python train.py --dataset="photos with spoken descriptions (Open Images, Localized Narratives)" --image_size=64 --color_jitter=0.1 --encoder_kernel_size=3 --text_encoder_norm="layernorm" --init="orthogonal" --residual_init="none" --optimizer="muon" --momentum=0.95 --steps=7300 --lr_schedule="cosine" --final_lr_fraction=0 --warmup_steps=1460 --weight_decay=0.1 --adamw_weight_decay_other_params=0
Rows from block 5 of the text encoder, named by matrix and row number. Rows with one number belong to one neuron. Each number is 128 + 24 x the weight over the matrix's rms, rounded and kept within 0 to 255. All counts start at 0. Numbers have three digits each.
# fc1: MLP up (text_encoder.blocks.5.mlp.fc1.weight, 512x256), inputs 128-255
# fc2: MLP down (text_encoder.blocks.5.mlp.fc2.weight, 256x512, transposed), outputs 128-255
fc1.277:162130130145157129124132163145141154146136122097094136165096143165119106142107156158112116110108117136142133127153105144094123109151118148112125166157126092147145204139163159104122147116132124146115147118085121131101089080176105169147165139144130123109132150147113139130143121119092106117105094116123116125134109113111146101127142158127097110154111117142133110136090139170124149099128
fc2.277:123146156118088140160141160083126139136129130117116134094124167127092137110100086154187110081121124134135156103122172150154131130141131094131117127132117092146144139112142119135145136143128106118103101096145192167146145102101174141137147151112137109109108131114101158086156153136136120137120135112132148163133111132125150150122144126118124152140157081131118147151145114115104151133128
fc1.278:130094111117128128128141116099103138123137083125109129135106135095132099120095122128099119141129129148136150109152102083167157182134111073164126110135106159122131166118075157112188154110155136091109142118142150114159034172153160148128151138153137174145131076143090092083094101118113122147088141150172099120141183118116156132115107130064144157144048139127104124075115137124100144154140
fc2.278:118153108082132113153133140156165128145139148116121116084135163152142180169149135146120127127089131116140164145124114115091123083150145127137095090187118160143169121124115081144146143158172130114091099104131139106154131104116156163173136125107129114159132078132128091161161109081179192126084108190131134140072128144113105099130077153098132106171159139110093150115186123182087064147094
fc1.279:118106141139136131107156116137108136123135145127156130170135146127167119110111151141163099145123122120105089091160109131082103147178152153159103108147121142143106103119130122132145103141103115129116118185145128143133151118062153144076122144172117122122125129112106133142132135098144143143114159105144107098124119114145109146127108115093123130152163140148064134167119104120105143140113
fc2.279:089148151124134125120128110144133156142142126187129126113115119119146154129125112119116082153120123138167126107155119104146131103114110163147138137155094107110123127096155142132164150126139090136127140114114156127128135103135114109124155139128123121108096147124119150104087101127167140118132134111130148138136087148139094139141101140124140158147132111136090085150163162135124129129136
fc1.280:133108122137103128151169162118127184112120154105129111152119107124156120150155113140096090161153149110136109102150116144115141118143151148142110128084165138112142135086109127142124107148117114111124124138128146111115131081163114143131124136136103123131161140111149123139160135132113140151148129151114113148121093143096123145115128121158091097127161137154156118124148149153159144109144
fc2.280:147135094125132149119144140148111116134101148130127118131119106133117138153125110112126146112145152140099164081132111119131145128178120128110147131118117110126125153062112123117146129121145136142114131134121124135110175118127107117105117137123095129148110123132149146142105140142104123116122130114151160141161149154098098117109117120126171105119123135144132145110145118131118114124109
fc1.281:117097174137131153156145162131136135128128104132085118105110087104111162125136130074146157105127087143137094082169141114173145108123112118144119104088117154147109145134128073139055149106094087140126137134139102139086134140128169125147170156111158130149107128134119158117111149090163144155136094135144123102119073087128094187187183122125119138136046139112127111122084140090123161085106
fc2.281:139093091140090117149159099124117132115128140104126128136080061139138132133170111133131145172107127159148120100094180095145138138151184119154114160125168135118148087143164124159091117107137136125139158135127116167124155103126130113136119115134094111141110108135099105137122092170094105135140144144124127133091117166134136150107053122156123168141070112139170153128143154132131151120094
fc1.282:141115132127171097140118138144114157144085108114132140138149099144129104150090155148115150176186135143156136134123116096096166094140118148130114136134155151106087163132104086141169121125136132121168107147115153127093110121133128135082090141169127071135088096111102097132168109143150123095127136125120134171157159148103117109143113147116114119128137124172149121100100152132164133123121
fc2.282:134121141133086140145132114173097090142119114195141138134121100154118098107135070077161155139113131128094114097143113107120110134115110160092111110155060114133143078162126131115154120126138162135130103137110113136122162142148142102138138191118122127132132154087138095131125114155116116133149132107125106116107111192140104136109159101143122124143139104106129157128167147144116156120119
fc1.283:109135130097143171112124106124129119146119167106144127129148091162141105091157146127149112159151138141159089120154084151140110156112131124141122123114136102140129087096129133161128158139125114193105092116111151123116156144163120131127124108134133129080184112096108135132095122103168102131124124146135159115133112098150139141149127145109122139117093112115100104115118102180172163151111
fc2.283:143149097138171110115137163131133089154116142131106157093119122113106097064125113133109115111128116093104174157091084129115091105144101137127121140149107135154142134145131128140109095099159166120143131094128122146142104102096099099167143098134108114149098138129102115058121147137158109114152083098147140162159124111106129127131141132110124088149104156121125164118160160121085141125096
fc1.284:101114123166129169178141118161147150131155131172167167129116082147120090158124171114145109137099112114121108145085137121099128120116084055165109095122143098158127126111115103120122143156090162149093116112111142146124104106189107092132149120123059160128105158107107120106134150097117157129118147130155130150097111139147130164132078144114069125170124113134115143144113099142164086164150
fc2.284:103114128156159126116100115113122117172165108136103156108134110113180128121136143128132114139080157086086086151141109132133178136136113130137150131153125158119089114148146174080111136101100148119125141094160157158133128165095137134134114141141127083121122149143158153094156147133086120119089117131133142139116162113142122092143121121112170153129115103099126130162132147147135123124128
fc1.285:141161140144121147104073140132126145158163120120131170105105106098119123122113163100091142151171095114151128104114125100077170107137124111134144120152115137132129131149140138114132062097115097175118118171087128135148128146119186116096156123107136176125110165129169150147114128087133128123162132153145100134082126146095117093119116128111160118143106122099138097175155099169151071156120
fc2.285:122092115133160123115118087159125127112158159143114133148134111087124159149121125152098106135107142101115122108179134125149120142122121122149141154131136102087110090110112157106129123143171155165166155107108143133130114138145136145161142143169127113129109102126116090110140142090081112118106118143117124156129076149117163109158132120154093115134160127133177119095118157126116139158139
fc1.286:139096168150148117165141147130118171112133107131092126146122119106127181115124120137180093092138153118172127123131097106110088093136140167108143137129122150112108071120117120122072113154159143115161146105082118113171117128160141116142133115115131156107161126129146142159161110119144140119190136114086134128125107109127117141148113150133135143128116153148120089124155099132105166120131
fc2.286:125115125137151141129075137148117128166083170163122146098088126124137130138165138113139070112153117137125087119194126115107119128110116089123108131139140155159097188150137137068145122127094126135161129074124133176121095109101116142168100112087054134136147151086111179103153151094148089108115146133142180100139121084165076121117152122143109125175097123139166096142144175117106093104132
fc1.287:162150108132123140130133131099088120088102142168144117159120122115167122109118134108117108181159085158149139096123145127127103087151091094105093132104110163140123152130138137120158131122154141140130080155136144134118149116122140154145076129155168072122122138142106140175122114113157159133087174132123108114138169135137132146133118118102137160142120140144116115081095109116093112125109
fc2.287:097154143154124131100122165078123110148130103140115141103132168131103163152101077115103126122114103135112123083117125135143116182152097132172124134129156098131120114087147112148128107146097123200097085150095085177091111098141113134126140150131098161155095123131139137049175100096115113102128158120149118119147117140162200112145170147115188119158183097098138175139161088135123113115138
fc1.288:135086134114153108158105137139137131101134167144126149131111118179116102164152115139102137131142141119116109105123130125131151146154141167097117136164144159102116111112145104104127118129127126124118090101125087151122106137123147117125094137138100100140090148124122146108190081149120168139147139132125147088098094166147142162143169088123136123123126172163165111110120159092115129137135
fc2.288:107145076127143174155097127122168106188100155094106137064187131137088124131102116138082141109133097125130079135141141130157086165131132117116115119142141147172167146180135124143145142127141094108140139109109116120104118127135160117143140117113155123116136127160096147125166140150160097137135150137101141107072098103156122121146143114159125123139157131129096155107099104128123108116103
fc1.289:110116139106109099137136145131138104143105132145128114115120177106101124144142112116110141141157129150112124095129139137101133153144144131137154090154101126132147131105129105147096149142113145123134128081078111134134138083119144159116145139109114150120111136164114144104103120086122117134089164113110115123113139151105105155176103090129136122163146107142122132099109118134119113135108
fc2.289:134122104150119112113115150124122119163126126118131113146111099178123124109154122097089104155098149127126129112088142156141128116115140126146123129167127138120149141103081124160122123108123114113104133156119137115121089113144125108152133147149155156138195156125131096111139157104140160142116126104119162147126066120090128135119138144126189141095099122134097099126119156123111099141120
fc1.290:126119127138165129139162102131092103120135152160148127125107090163098108135119132093120117133122126128132170131117174102133149129151144109145134151103116145113109087156102121109112135100124113137103096105135110132111128115135098137119118140108142123164100112100166133166117121122117158124138081149135120104120163121144120112153094112154124113140115143143161118154141152096134138150116
fc2.290:129164111158122079113104093125091134139124133140118101121146148149157111128145121124140123146136176096107139094120089116145130146136123124058127136150132164123143119132123114116131190121082138155130125161126115156137081109141135139129144147137125121132118109133136106136120132178139113140148135152132113147137137126106120140131132149138168133116143100139112139116117129133137119128166
fc1.291:135127121103111109080166074098151147136168109130123111134175129106121106178096163115130105137121149129144126142164146090180177140179142099140149126164084107148148123151123136104113114120121067123133121141135138105152112116146154119130150131115146119105105088130121167130146132085161118125152128124147136145123141152140122125138107065118136109139164096142101166128103140116153120115135
fc2.291:097133108133060158148084191129127077152125169089138178111150136119148158133103124094148154132149145084132145114124126159136162061128130121142109126127163111131118129100099107132135095126120082134124111133132118142143152130171123158150109102108118128100175193154114134110166151112172125127164144119142096114110156143109170117113127134119140118103146128123128102159096115124159162108138
fc1.292:134128155092144152126083098126128135091126145168149119173101170085114096130141120115093117123171106157133058166119170131114105108120133132086137135091147106134138139115106176123114092181180167115121128140167181114139150097160168160144138123125172125133151101138112129160137132071131181127112087151105152098123167173124129093116107118136154140127141111103118141126123152119131101133158
fc2.292:111184095108104113148135096105135109187132134121142092082124148135156153104147137048117130192114153128134148137124104140152115196097147123176150096125175163123149114087103124109144167149124141167103082136116119115154140166138113122114089123161120160105142154117143125129157115116138121111135114132157178131182144083060125144111133137130170147165123131151131117131101154151089111096186
fc1.293:088148146122153108097133164104120124104149151127113142071125100100119088137171075174120056118073131129114173113108126132112096139124142146175112163074150104108136121143107102135127152144178165130119139111149188159156114153128158139129087123128136134104133138099128123116172156138146188142141181174130119111142171176113151169121110149141149101088166149137113156115080134095131154153099
fc2.293:135144110115076121144124163135163149117105175125139149091119133115146084146172127156128094180146122137104131117124149160158098137143150124114113135124096131103150139173115112122108159129116151101168153146094096132168104142095151103112125125091111120131167098123107129132129193125144155132163114198134113092111186159074164112106113161113068158126108136121130122058225123138166072109121
fc1.294:102144136127146093094136155128141133113177135153124134083136118167164115094137095138141153148140126111137115083151169102127189127075107111119147113131124159153146121114081112104120148100191071147123125112096122098129117144132118190147108141123127123115161156111148146146142120149086145144127143160105143121122114135206104142102136138101115133122100140127113109105150137080124116107115
fc2.294:134159118120077115146116162110121102121129149110079113148164164096133109107126113135118168134057137139125103149154158133122149106134115111120114129120104159100126146109104106106163153149142106149143120155140149142128134116109157118142158124165128147125130162098122140141137118151130173104132135123128089163112158157134111110102122132158145118142129125150136155094118117125105094086138
fc1.295:148136106094123168132148126110096162161125135127160093172134081131153139141139118146081110154146115135133137101096117138142197100104139163149132144142116148093130157129108133165094118169151117176149159132040110081109153114130141120095182151125129150117182126085112117131082096083084151114112172093080094119116104122079096136108102139125127080123106110134137119132112132111109124174136
fc2.295:124163083124099154113141108084085089105126111134171218107119116144100152129130096112152116126107153064135156141121131140158133156074140078100130130196125161122107120106176123119151145159109128146141150160160081123126134140147139135130099153085129128091139157154147126130137113124100108116143106123141133149112167105118085167107130149089101092154156118172148122097153124157112098088129
fc1.296:093124133125164076118091116131103128097093116128144130111109114074116071140142153139094110137119148094104080099105147131087126143133137100102161153118110095120083112126140100124124165084162132138139083110148146127068149145160143110087147103173148170108102103164113140134173119147112169136145143134149158159109158179093164167103108154112075077150107178109127099123105118133078107151120
fc2.296:088157131144154130143084111137085129161163150143137176149125117054112095109132146136182116140121114121109096140081151156110118119109126134142121069134114123187098135127098118114114153180129154127139113152138155101107141141125144136102170174125148103137144111063124150157128170113135096138090139150139135137110118105136082096130120159121147149100100134170135128103090148113127097129131
fc1.297:106098107124152163185132116114089106131120128107098111140137142153140118078158127151100111108133121113118137093144113114144139090097117167128131122140154153155160139117113172138114099118127130145143139141130174116117115104101134123156127119152152116090144137153087156090165112138135138119127126179089090165129146105119129170122140122148154107109137163162130146135090175108124113128111
fc2.297:098130128124157099131139176148120101100158130129118146105086116140128106087095088139113134141109137165127137125174137150124091161114163125146140105106102103116153134120133146128120150142130144131124157113113177156090174134129123145116119161113119095105137151126137146102123110124113123125134177152128108153120140095095109120150088132128125161138130115124185157120114161140134164112115
fc1.298:111141114150136123130101112137106147127139141124130133136147119111153116138113114115128114155119121091129130109132153133090164139159097107185125123163158116124130104122143103105128130129142120126119137147101119141128110138157134126142162125129117105116128120137095115148105142139128157154131114125111162147138118138107111081131174123150126135116152106148142090123147095129126114146123
fc2.298:117139142120126132147143126094113147125101117129130108160115118153125117070090157108121159093138141113149128128145172100119134103133178109148107120134121133145148128096098125152152091127132119123158126101158134108135132151172103158139149124129123116134093152119128131098160125110161111125142137088114150149124111092134151134142143107101118133153121116126123120104127133122105167134090
fc1.299:164189174119091176119077117108096098176118137149104146103132093102122088128149103115141104089153144148163100149114107127119185104133132143164080099109148117088110147141153154117162137150115105112114142128100121154153120121152164103135143139117142156173107133141091116126152124142110133104125125158115143108076090133131132171151138141132120109108138148121149151103141109157128135135119
fc2.299:123099108135106129077110118117130137104129096117137121154166127142155123133106116125153097111102086134107146151098139156175157070131128141110135161149151129155136170100122106177139130077115160098105135149142118146164128115171149120140082110100142096121124098083115133088119141106132101093092125130168153120116124118101120164091120107117160130135143127104121172120086119125108133122093
fc1.300:124145141112135079134109164107107112099128135145169118120153112156163125148148119164084176115137116166101167107144132090125125107141109138136157067111136138127161137140130104138145096128122142150156118153124129149141106115125103135127100120143163121087123092117081114118105143128130151147112150141075111135128158130121164123130137160110166161100128135136138064175110137129156119141093
fc2.300:120174142149115135121127166147109137130167130158109128141122094133127104160161115138186078083094072141104129124151118127082144117129169121121150125101102121134121043148125164121101091107132115095134146128143136178097152154178127105128098110135135141163119088126198115129134115163133077089151121168159125138138157102119140122112142160133136119120124103093144155140138112116151137120125
fc1.301:123133142122131133127113136192139132091131130090136119112157089115140105124106089122155131142132116126116117133105154084099136078134124112119110110140182158108138133101123141106159149132139125114139115131076149133143117114119119104152087141097134125131175113131152122120132101129113149136130119124160104135106102085143117105154106090130120130123124164122138151159127108145155101137165
fc2.301:130154122106143151125101123122120110164135087150112122123113175172134115141123150126102117134152147117120143122110091147105126123084128103118109102142153108066121180118136122160135146109120094127120150104113125160149123167141118148120093142106152107127108121126122118108140141117151124109128095088138137113124143130144146097081134105109137133121137103127134143137138145152146086127131
fc1.302:156144155125154135158159103125134102103124147141126129158125124128136109104128138146111150115124090110117108141121089103124142105140114105110104126126124156139137168111133143101152111150107153113085107132163132126116116172122086120120162115144113139094117140161110164149129122084146165101119120109171118098161144125144144137154143125088136142129107158134146126139114078159112089115125
fc2.302:129116107130100160162091150140095178164137173111112118109149129148142072125152150061134123137101143107142145137168145119133109142125121174122139146125128118130085138107092109139150155117099095106167148124152135124165076104127128131119109183098113120101156130143116132098104093164120153110166135183124132102159114075151127118084170145105158118135129102114162150125160154045139141133136
fc1.303:126123108129123126153115134115122113116103145143130139135104123112114134115115135124125105130161113151133118108079138109089097140159094135109135120119141110098114094101140132119122105105111125103123128154166155133140132115109110148128136118111136137158132179115119108161114097147114131170130161129145115141144117138126118177148146127119113112143096145090106139133140173158143129146146
fc2.303:100121109164174081127154159127140105124130151133143107136122107101113120097164160163137139148154148136124109121123085133137134139124123117121108142106130135132093129102128138132122132114128165093125146122137122131141149139107133159095119158079108118160119143117113092156165135147141128132137123143131147116116118118129123179117136148162123128134118188094113137154141137147103098123127
fc1.304:145134120108159118137130168140185091120154052112102115150129200108117126166141140119137178091090124167140164153117118182161099120170181084145138106148128136140091091129126116133149107148047103082164146155163161105098145176156126161131086164142135144083103075123141126195148115096093122062137106093135135135109106110139136110107129164111055075120127133115120101108116148129097147148131
fc2.304:144129159134155104139115088105152142153163103090105128105134110170099145160108123076148136089102118100133117159114112110148125135127124111117059150108146162140111093155141140146120068130133144139135174082190113138049143086151118123151151123122111081128135087087197141077173110129095133132114145125179134147114135081142155093111150143157134128114116144121114089135085114061147101106192
fc1.305:091128115127129124133140091176117166120166149136166129137150101139154122124090119191126120147146145106104080142124081156181125123131132125127082079137114102116142094102120127086092113125157116099181115138162120133109119141126162150129103151134112124072101111154102132151124102109116121144146115147137137123113123161137128155123129136124112139077143115184152127120131161157117134104115
fc2.305:082157131142150133090094119136150120135135118129119121085114122104184128141159119153086115128130107170163178146105145132170131115123168134141100130150117156120110123127104087155142130116155121121146135104143093105147098140144133121126150111137100131122158159151119131112175122110143096112105133107153134126129116202112105140180168195125092137138107145077125083097112142122165148103124
fc1.306:184140102130090180146108112158121142132106134104077126134161181103119087134111109095118115116134070170153144133157113115163117117103211127096156166097124152111093096148104115098102117127148088148147153137150118107136109166150152159087160154125136132117149134156125161113127122118117171158067142106079052102184107113128121148134148121124121087103148127127161129110122119130126125123162
fc2.306:141165078125126114127181124116133117154106149124107124112160170112146098169145111148117134170122122121128134149116096146136117171147136138142148110117113164119114150100162090092119172192110106156079117121175153168124127107136093106139078148125133162179124152091190101101127126133093100120110160118125130154092110159137079151120122109112149158101148161129143148138161170153145119132078
fc1.307:123125131198152123099137109135174124131091156125132104137123138138108163125110118106104121117102120116137157091145085135162149121147099181124130104096140126088137129147136140116117153129120120131138126131109122116128105119148115173110120122101149104139172127110129135113122154140106136154098115121168151112128079129081111116154155121121128152122133137093101115083148087115116152142149
fc2.307:151101083145149117111203125164140122150134158150108162127133104108126109138126136092146140152121160126132141131147092112124091129100139148106112125171070116128128147098098101165089146156124137144172124116128114159152185138155146139133116114110104144112124152097188123146168145113134139121126135102111154136160125111105122114112119128134137151134135118142106168121184108112124106121133
fc1.308:140117108125136126128143133148102118111123127129095117100158116108132180138109140145065149127159139134129169138121122139118111093157111122097107143103109207115128146127099113121145095147181097179122159140115108116110146139141139126123126152147094142159122151161117157161121130083148107138149162074122132150140148108132126133168193134140081096088142147172104129099116113115140127179101
fc2.308:122152114100079139103130107149083098120129113143169115141120165124131147130166094143126058177109133143080129144147115122115128103100150148045129103144094119072104056106137072140136137133133142193179107121135148128092140101176144144091156102071145103133090169084141106102137137142104095098115123126109167158161102109066141162160179141143129128118120177122133128116130149130145134131115
fc1.309:131144127152107137103144147108141157141159127133135129155137179054169137164121160161116168129077107157148103107068075155101120141136120138135143144133071075093133100158102119095138142115112123125133105127072113133121106165115181116108124121157111148167132140161120123138155124151148115104162135134163141112168102141090081124138121109118118131121092162155108144088078125123132103101137
fc2.309:134139130160127084138161123110116102150147114098145109110132100135121123118128155096139130124178109137114155187082149118114079157093133151108096117161127129124188108092127100135147152101101137144149132157158110121140146164109126174154072101140086169110156146140096151145088130163142133100130130101114126157105197168123124152134161154115166156065122131096133203182110122109094151084111
fc1.310:129138120132103121116111132125100123128149149136145128119116141150131119117136141148132125126128127130088189123106117136092139140144122136111116144144128129117115139141133117153135132135153124115144124080100111117107095142143141133112146110125127091157149136146126132130118093130131136166111135146132126117122130110107124143117153164146118114137124120132118092120138117123109133155132
fc2.310:133102115143134117135131135141121112098110128107118139107169138129133146109135121122142154140116149144158106124156110116144125153115123119132129152117135120137123134132120132138132135124075094145091148111126118131106149107117132145136143164138134126102134137122105165169132132112113088133129121122148163112123156116130135133126115127125141140129120115172110117128124102115120123116119
fc1.311:109124136093152134132159149133148145126130102153148133163154149105148137127131103115116119103178131136132151103083120143075141114099186122144107184123124186099119161102084132118090167174134120125083141126124101140175101107107129137122096108142138131130166140150140117153127129120170116123130131153116141135141135107120156124157118133103120111103115122189139141128145120155153106142133
fc2.311:121124136168120097095096120105126122167104113122126112141129161118107137165118107116163148103120154179092140139133146134173082108124146105097130133140087116102163108087132085136133107092131146116122119113128125134131089119156089142159089141130137111123094198121138152108088134158123130100091138119124142120126124138100134106095145168162137100189135142121128124138143163144096118109143
fc1.312:162170167171149094098140143162146129093161122160105115090150112119157115111171168124130122145170138098064140165152152118085134134114130049128118087131095092077108119159124166125088114162133113122131153147104144100106092170107147102090142130172144119122155121153153148145112124114109132187078146155128162061073096085196104126129130167124122137039111174161123136144083155098129113138101
fc2.312:127098107145107136118103137159135104110083114129110106135162150110164108149151130108142098116159105135080087143119143148061127159098121162104090188123136171126113100177085167111091162064110121142141100104094102054152147157136159121125126142163155165140117117147169092140141128125127157106162140110110138064130140084155122200142087113149142152121094116160148093121088083156152187112108
fc1.313:118140126141145130165103146100176120113135092116141126146106125113138112165132118133170101178153128128100126120133089126148131143087126146093153138103153173173115150141144088115150098126174141092191142139119113177127126127098189102122116143127105078153085086140143126104117083155145126120159143091142094129114129158159107091153127116094110088116157114118125112145160122110140162150158
fc2.313:148125080149135193132104134115112131105084123129107098127130115100140131147106162136098117114090160101130155113118081129144104157120150147156113122126134152093136107111141142129155115179111149124114087142093151148095147146140070119156156115138119164124134100168182133154151157109096141156168106093150154127103139137106113143159109112124165184164143110073125098177110099118138125123153
fc1.314:111110107155122151093138152129092101080114159127127084188126126091104136121178139156143102105101100119148122154124059153168103119122133107155169151122136146124180129130133145152130111083146113138085121103131176114146133143212144179136138103152129081103150102110129162134122138175149113135105144105120129141116095098159088143142132122134106102177105088112098112143082128144143159094136
fc2.314:143113125145142113128130092083130141163082141120148117119152170127064153077154088118154128128117140157160152125124167133151112106085109130125148092122131092107129136075173196148169165104031093106121104114167141143149119097133118153107118121122171151087113096130136134129107084137117155109108114116136141131130114150091146077120186116108154113122106170097133130140135125103108128104139
fc1.315:091116140182137139153128125159100132125095134114152110177108187089160153160180162129136125147071111146110139134138159108161099055081114129137067128089109128188148156074103096130087130155127095149085123119130173119139080141085116161107117118121048143160141157136107150118164105135169190132133121084089082131116118122095132129157142121104078118125139127103121112102138122152148119116187
fc2.315:104119127152106118083121114131182111096088101102143100074117153094136170147158131157078094142103061124108106126107146132094189097143129148183071149071149157128127121106086130116139151101135096133162098139106165153079117144107129098109128098130131202147173140068116140073140178130173099127134135143110149121130124095109138116175099152104178143107117188075105163102100104113131152156130
fc1.316:146117095123115113108133144138154127133119151126084143131113121128112121120102119115114132145113156170157136134134153105111128123108146114141098130126132134134136125133125115128142149139139141142114147126101117141124131120136125135137109130135128114133125111156139156125163121103145139143148150119149113126145100149159144135132139129136112125150143133147139131139112119114087127099114
fc2.316:096150143112119156118132122170118132138113155120126096102107148105118134100111140150092147112140111118149136113121093134119138115087140146093124114136104133088115117126097119117173115118145151137124102097140137141143174129134129145132117129144127109127149153112138128124145145146148112111150138095159109125100120128126115136148158126161100131143104117123106134139137109093139147112106
fc1.317:107121096174118103110125143146142124113145102094114121142150139134125113176089148118154147105103146159124138118093131112118135113139094093111123130120155125133153115146102116109159147139103144077119089175118144131118133110128102149129136161149122113189133143114148117142141134136131166134130141151143128166137105133125108144121154152141125108145141131125126101107131123150127091079137
fc2.317:072148149130125103128121157118143119131129125095139121144123153108142133120091123114125120147101096123115105120149129134141132104113062128114143135103132129175130151108127057127124145140132123151120138115123123101111106125120128111110116104115133123169189107101144136113140170123108158122110112140175168121182141165132100108124117119147144168115080173102142158151135136119127139123138
fc1.318:135105152106121099135142142121146159107124154126093108082149163149152114144168111140107113104141140130117136121138124121129110149147146142097114132130131151134147105163126100127100128111117136107139106138118142115160167141131133151126096127098117155166086133135158132096122130132100151083160131115135099124134157151098096120146080103157108124150138175121100112097139161120104096126145
fc2.318:102170116141129123124085138122119105133097142144111115143111102141118141113114180087138167143157140136086148122071138111147100105117143136115139163131129110077154149160152120123126113115150133114093144104096101145112136127117126133095115082137142159143135162129117095121083139140140100129088146148155119120168143125116141131118145139119150145105108106147087135131145136124105115142126
fc1.319:084133149121147120168099136134141079149151123134107116111121149102143139161099129134109124137139146111115151104135110085160106098151116154150087152135114117116145139097129166126076100139133126139133143094110168102113187112118127169103106135113124162127147127112115126163153097120122103132114140104164140186126131140135122163136120097120152154126136135118125106118121112145114123115116
fc2.319:140121104130138108112083140130128147126125134136099140142166139163149115103128160126145173131142140104131147129150112119107114150102165157142174098109134112129136129120152142156102128126120151128117133108132134143105131151146106098134118132117191170163109140130117107110154069138121147096169097149121124123115125063097120181126135137140134100137130123122096129148105145147133090125134
fc1.320:126088155152134154151124131153152116160121143122088072161091162089174144158115134114112087147147090134085119154143106104092123156146163148081095080136134106150111149133126098127123161097133145148095167121147148153120103116103146112122149090140132118146116124114151104116155155079122133165112160122122099108128112141118089136142152146177088100137120144077112115172082181102143112161162
fc2.320:159131095120119150131113146130078135166134172145107160131139146146121142124125118128110102129136118126102145141108167124186144145170124084090173119147136168088110147157133132144117137103118163118132170169124136125153156069173118099136077142140103123089114179108175148117099140143119134090144114138153146108120095109089159177139075106098110158113160163122125135090119133098164154151083
fc1.321:119123133106145133154141164101151117124140074163094146130136141128111187150134127127122111126124130144154085114170128175115138116150171140122114124070159116111142111159167121106161125154104122142162155159141102148114143138095131134090096123165145121149085141156114139124131136088107154144152150137133114122120099147129122125152123117118126139139092107113087129144104119119117099133115
fc2.321:178111102146151146132164165146184125127135104170121140143128143136167121133096112110137117097186116148106149145134063107131158180114122095105146148118144119120102152115126132100100120157158130159087101118138157153133141074110127099102121131111117105112100123117136142091083092126116092118153144128121125156159168112116129120082131157082167144105146165129131166137116192093116129129161
fc1.322:115117136133139150120124139127119114117122139135095126125115127141140136143134113158101131112122105120134120144125117144137145103132133128145142123125152121128125105124133124141121130134124128127121133139126122138144153113129111133137126120129106103142110137149137133130116151133138122131129145138136137109106140147113131135106111120156123113152121112142133132116154138104135139137119
fc2.322:145137100126123132118154119145128124098112146124118076135106131122136137125108115115149117126128130122102149122126107110122136136131117134118117133117127128113150135136128145105164124124135142118100145122128124110145111110143139155119135127146119146116127153117143132119147140126156111125131123138143116151158138136143099158121121140123161124134121109132133128121143148134122135139104
fc1.323:136126153135101125138107152147125131132117102121097151161107114170081116117139111135147119120157101112138145128134125140082104145154137110124132097126137149130138104125151139147075118146060139118132095095105134153156157130143103120097126134120124081106128132116137142160103144093146121143117150132135086140086135137120118132135156141126139134153126116125129141134144159139133138154134
fc2.323:149138128086094109117118140129127119129104125166115154134175119119094105147102132095113090143136125128100086135115105132093142161105161108128155170129121121114147113118116160156134111099157147130138133104139149113095118115132120144099131097125066125093122096145122130096126134131100117132149122135134164143106129151097133087120084133133143120126121142110145139155122145123118142133104
fc1.324:086125121105141097178164070129119151089113137127109113114166107130138164130156085105104142111130147140146179144134122136153112130111112127146107129097117087122144134163143112125136084176121113111115109190129130120130166074088172100122140137119103124158143115095139127138120138140116144174140143141099103156125122115146131151175130099118125129160111124153138131137115153152140146146125
fc2.324:131103134178168106078114148117115141103108141074151081148173153148148134116146130117158113112142119083123159098144118141069119163108136129112162131081084130147131166160169083154118148099096124126090159170085134121132133151189123143147088162112107133161141131123138156193150090151138152132128113132138154108088148138115171128110114118133110205065166143112130117161111165141146090109157
fc1.325:094111140162099166088128137095106150194111132132132121095139119159111109113111135147090131145087118120112135118126144101159151133105160146129116139140161131120135114134146114153115115116127112128139106127100094137132161138140131140074080135132132133133098100163159110166130119123129132134132131128141158140119126098157134117134128135104146125149119131110162101131083091128104131156166
fc2.325:141132097175159091169167108163148173120135098110111096126085120101146123148142097167096126133075124147140126125120120143140113152137151118130149100115085105148103170147073100121108125141144151131107139091108163160162102131141137110138103098141136135155136160118133138107143113172133112126097145134096090133160131141121111149156121134159115129114121130140159109098111124129125148110150
fc1.326:090128134132143126146166106159127168146138166125085160127137085132152129129127142121117147169078104142146121121095082148108112082151116133093127126087145088109165138124166122115150122132129130152140095133094117156125114129142158109123117115112099160126129129105143102112112095156148116139081140146172121082109114136141132127175138118123149125096170126101138091104141122149131119158141
fc2.326:160129152121156125103139120113085143122158124107075136127156116129130111119134111160132128114118141131118149166169144108123168130146123089126143140104148114125129094178127123136102112138128120135102105131095154176096120139138112116156124119119132113117134117119150135103109092138119100104136139115133127107143144113099102125107167141110117129134147157154128106142134154198139155114147
fc1.327:106096111112129118092085122154107103120142149121138099156084150102163136157167175154113138125123097179151107115125141128153143148207161124120142142125103140137145167096139100125099099134180141094165161174126163113071105075125145179185110119146130159099131114078166136133096149098098135177127125094093150145131117174102133092126135133123122113138143160129078093122097131116111137154145
fc2.327:151117131129116177110125102134188122119104143126142138111132128111154129106071158078144103147112100134122149161158155103141132088165170158167131091113143142168058129157092118132116133140148149125118164123099114095156092156220102088073173139141103115191160083160109113128149172161104122113120136135129122091126094169104097103105113108166142174161156144121108144133164122181124110119134
fc1.328:173121147101164117142163085184097118147179114128110160129128094149106071121108164138126122150206147144086099140116163154130140129130141168146060119140155044149178120107147092099098119129183161112114136134124137151133133172079085121086167119129141158095144110133135120069153114098128108167163122156154095138113135149164154138129130154074109127071159156180148102152097169101130148100123
fc2.328:099095139118181116147084107123145083095088095177107169128135142142159143137141127126136107125100101135175107112062153163139139115133117139132151114175154145133154170115147124132159111128130116122112130124144122142115132113146129116106103133129154139094151120089093112178127140169076140185106121123109174122157149118123158158154098108130142138133124109112122114101136152117128153105073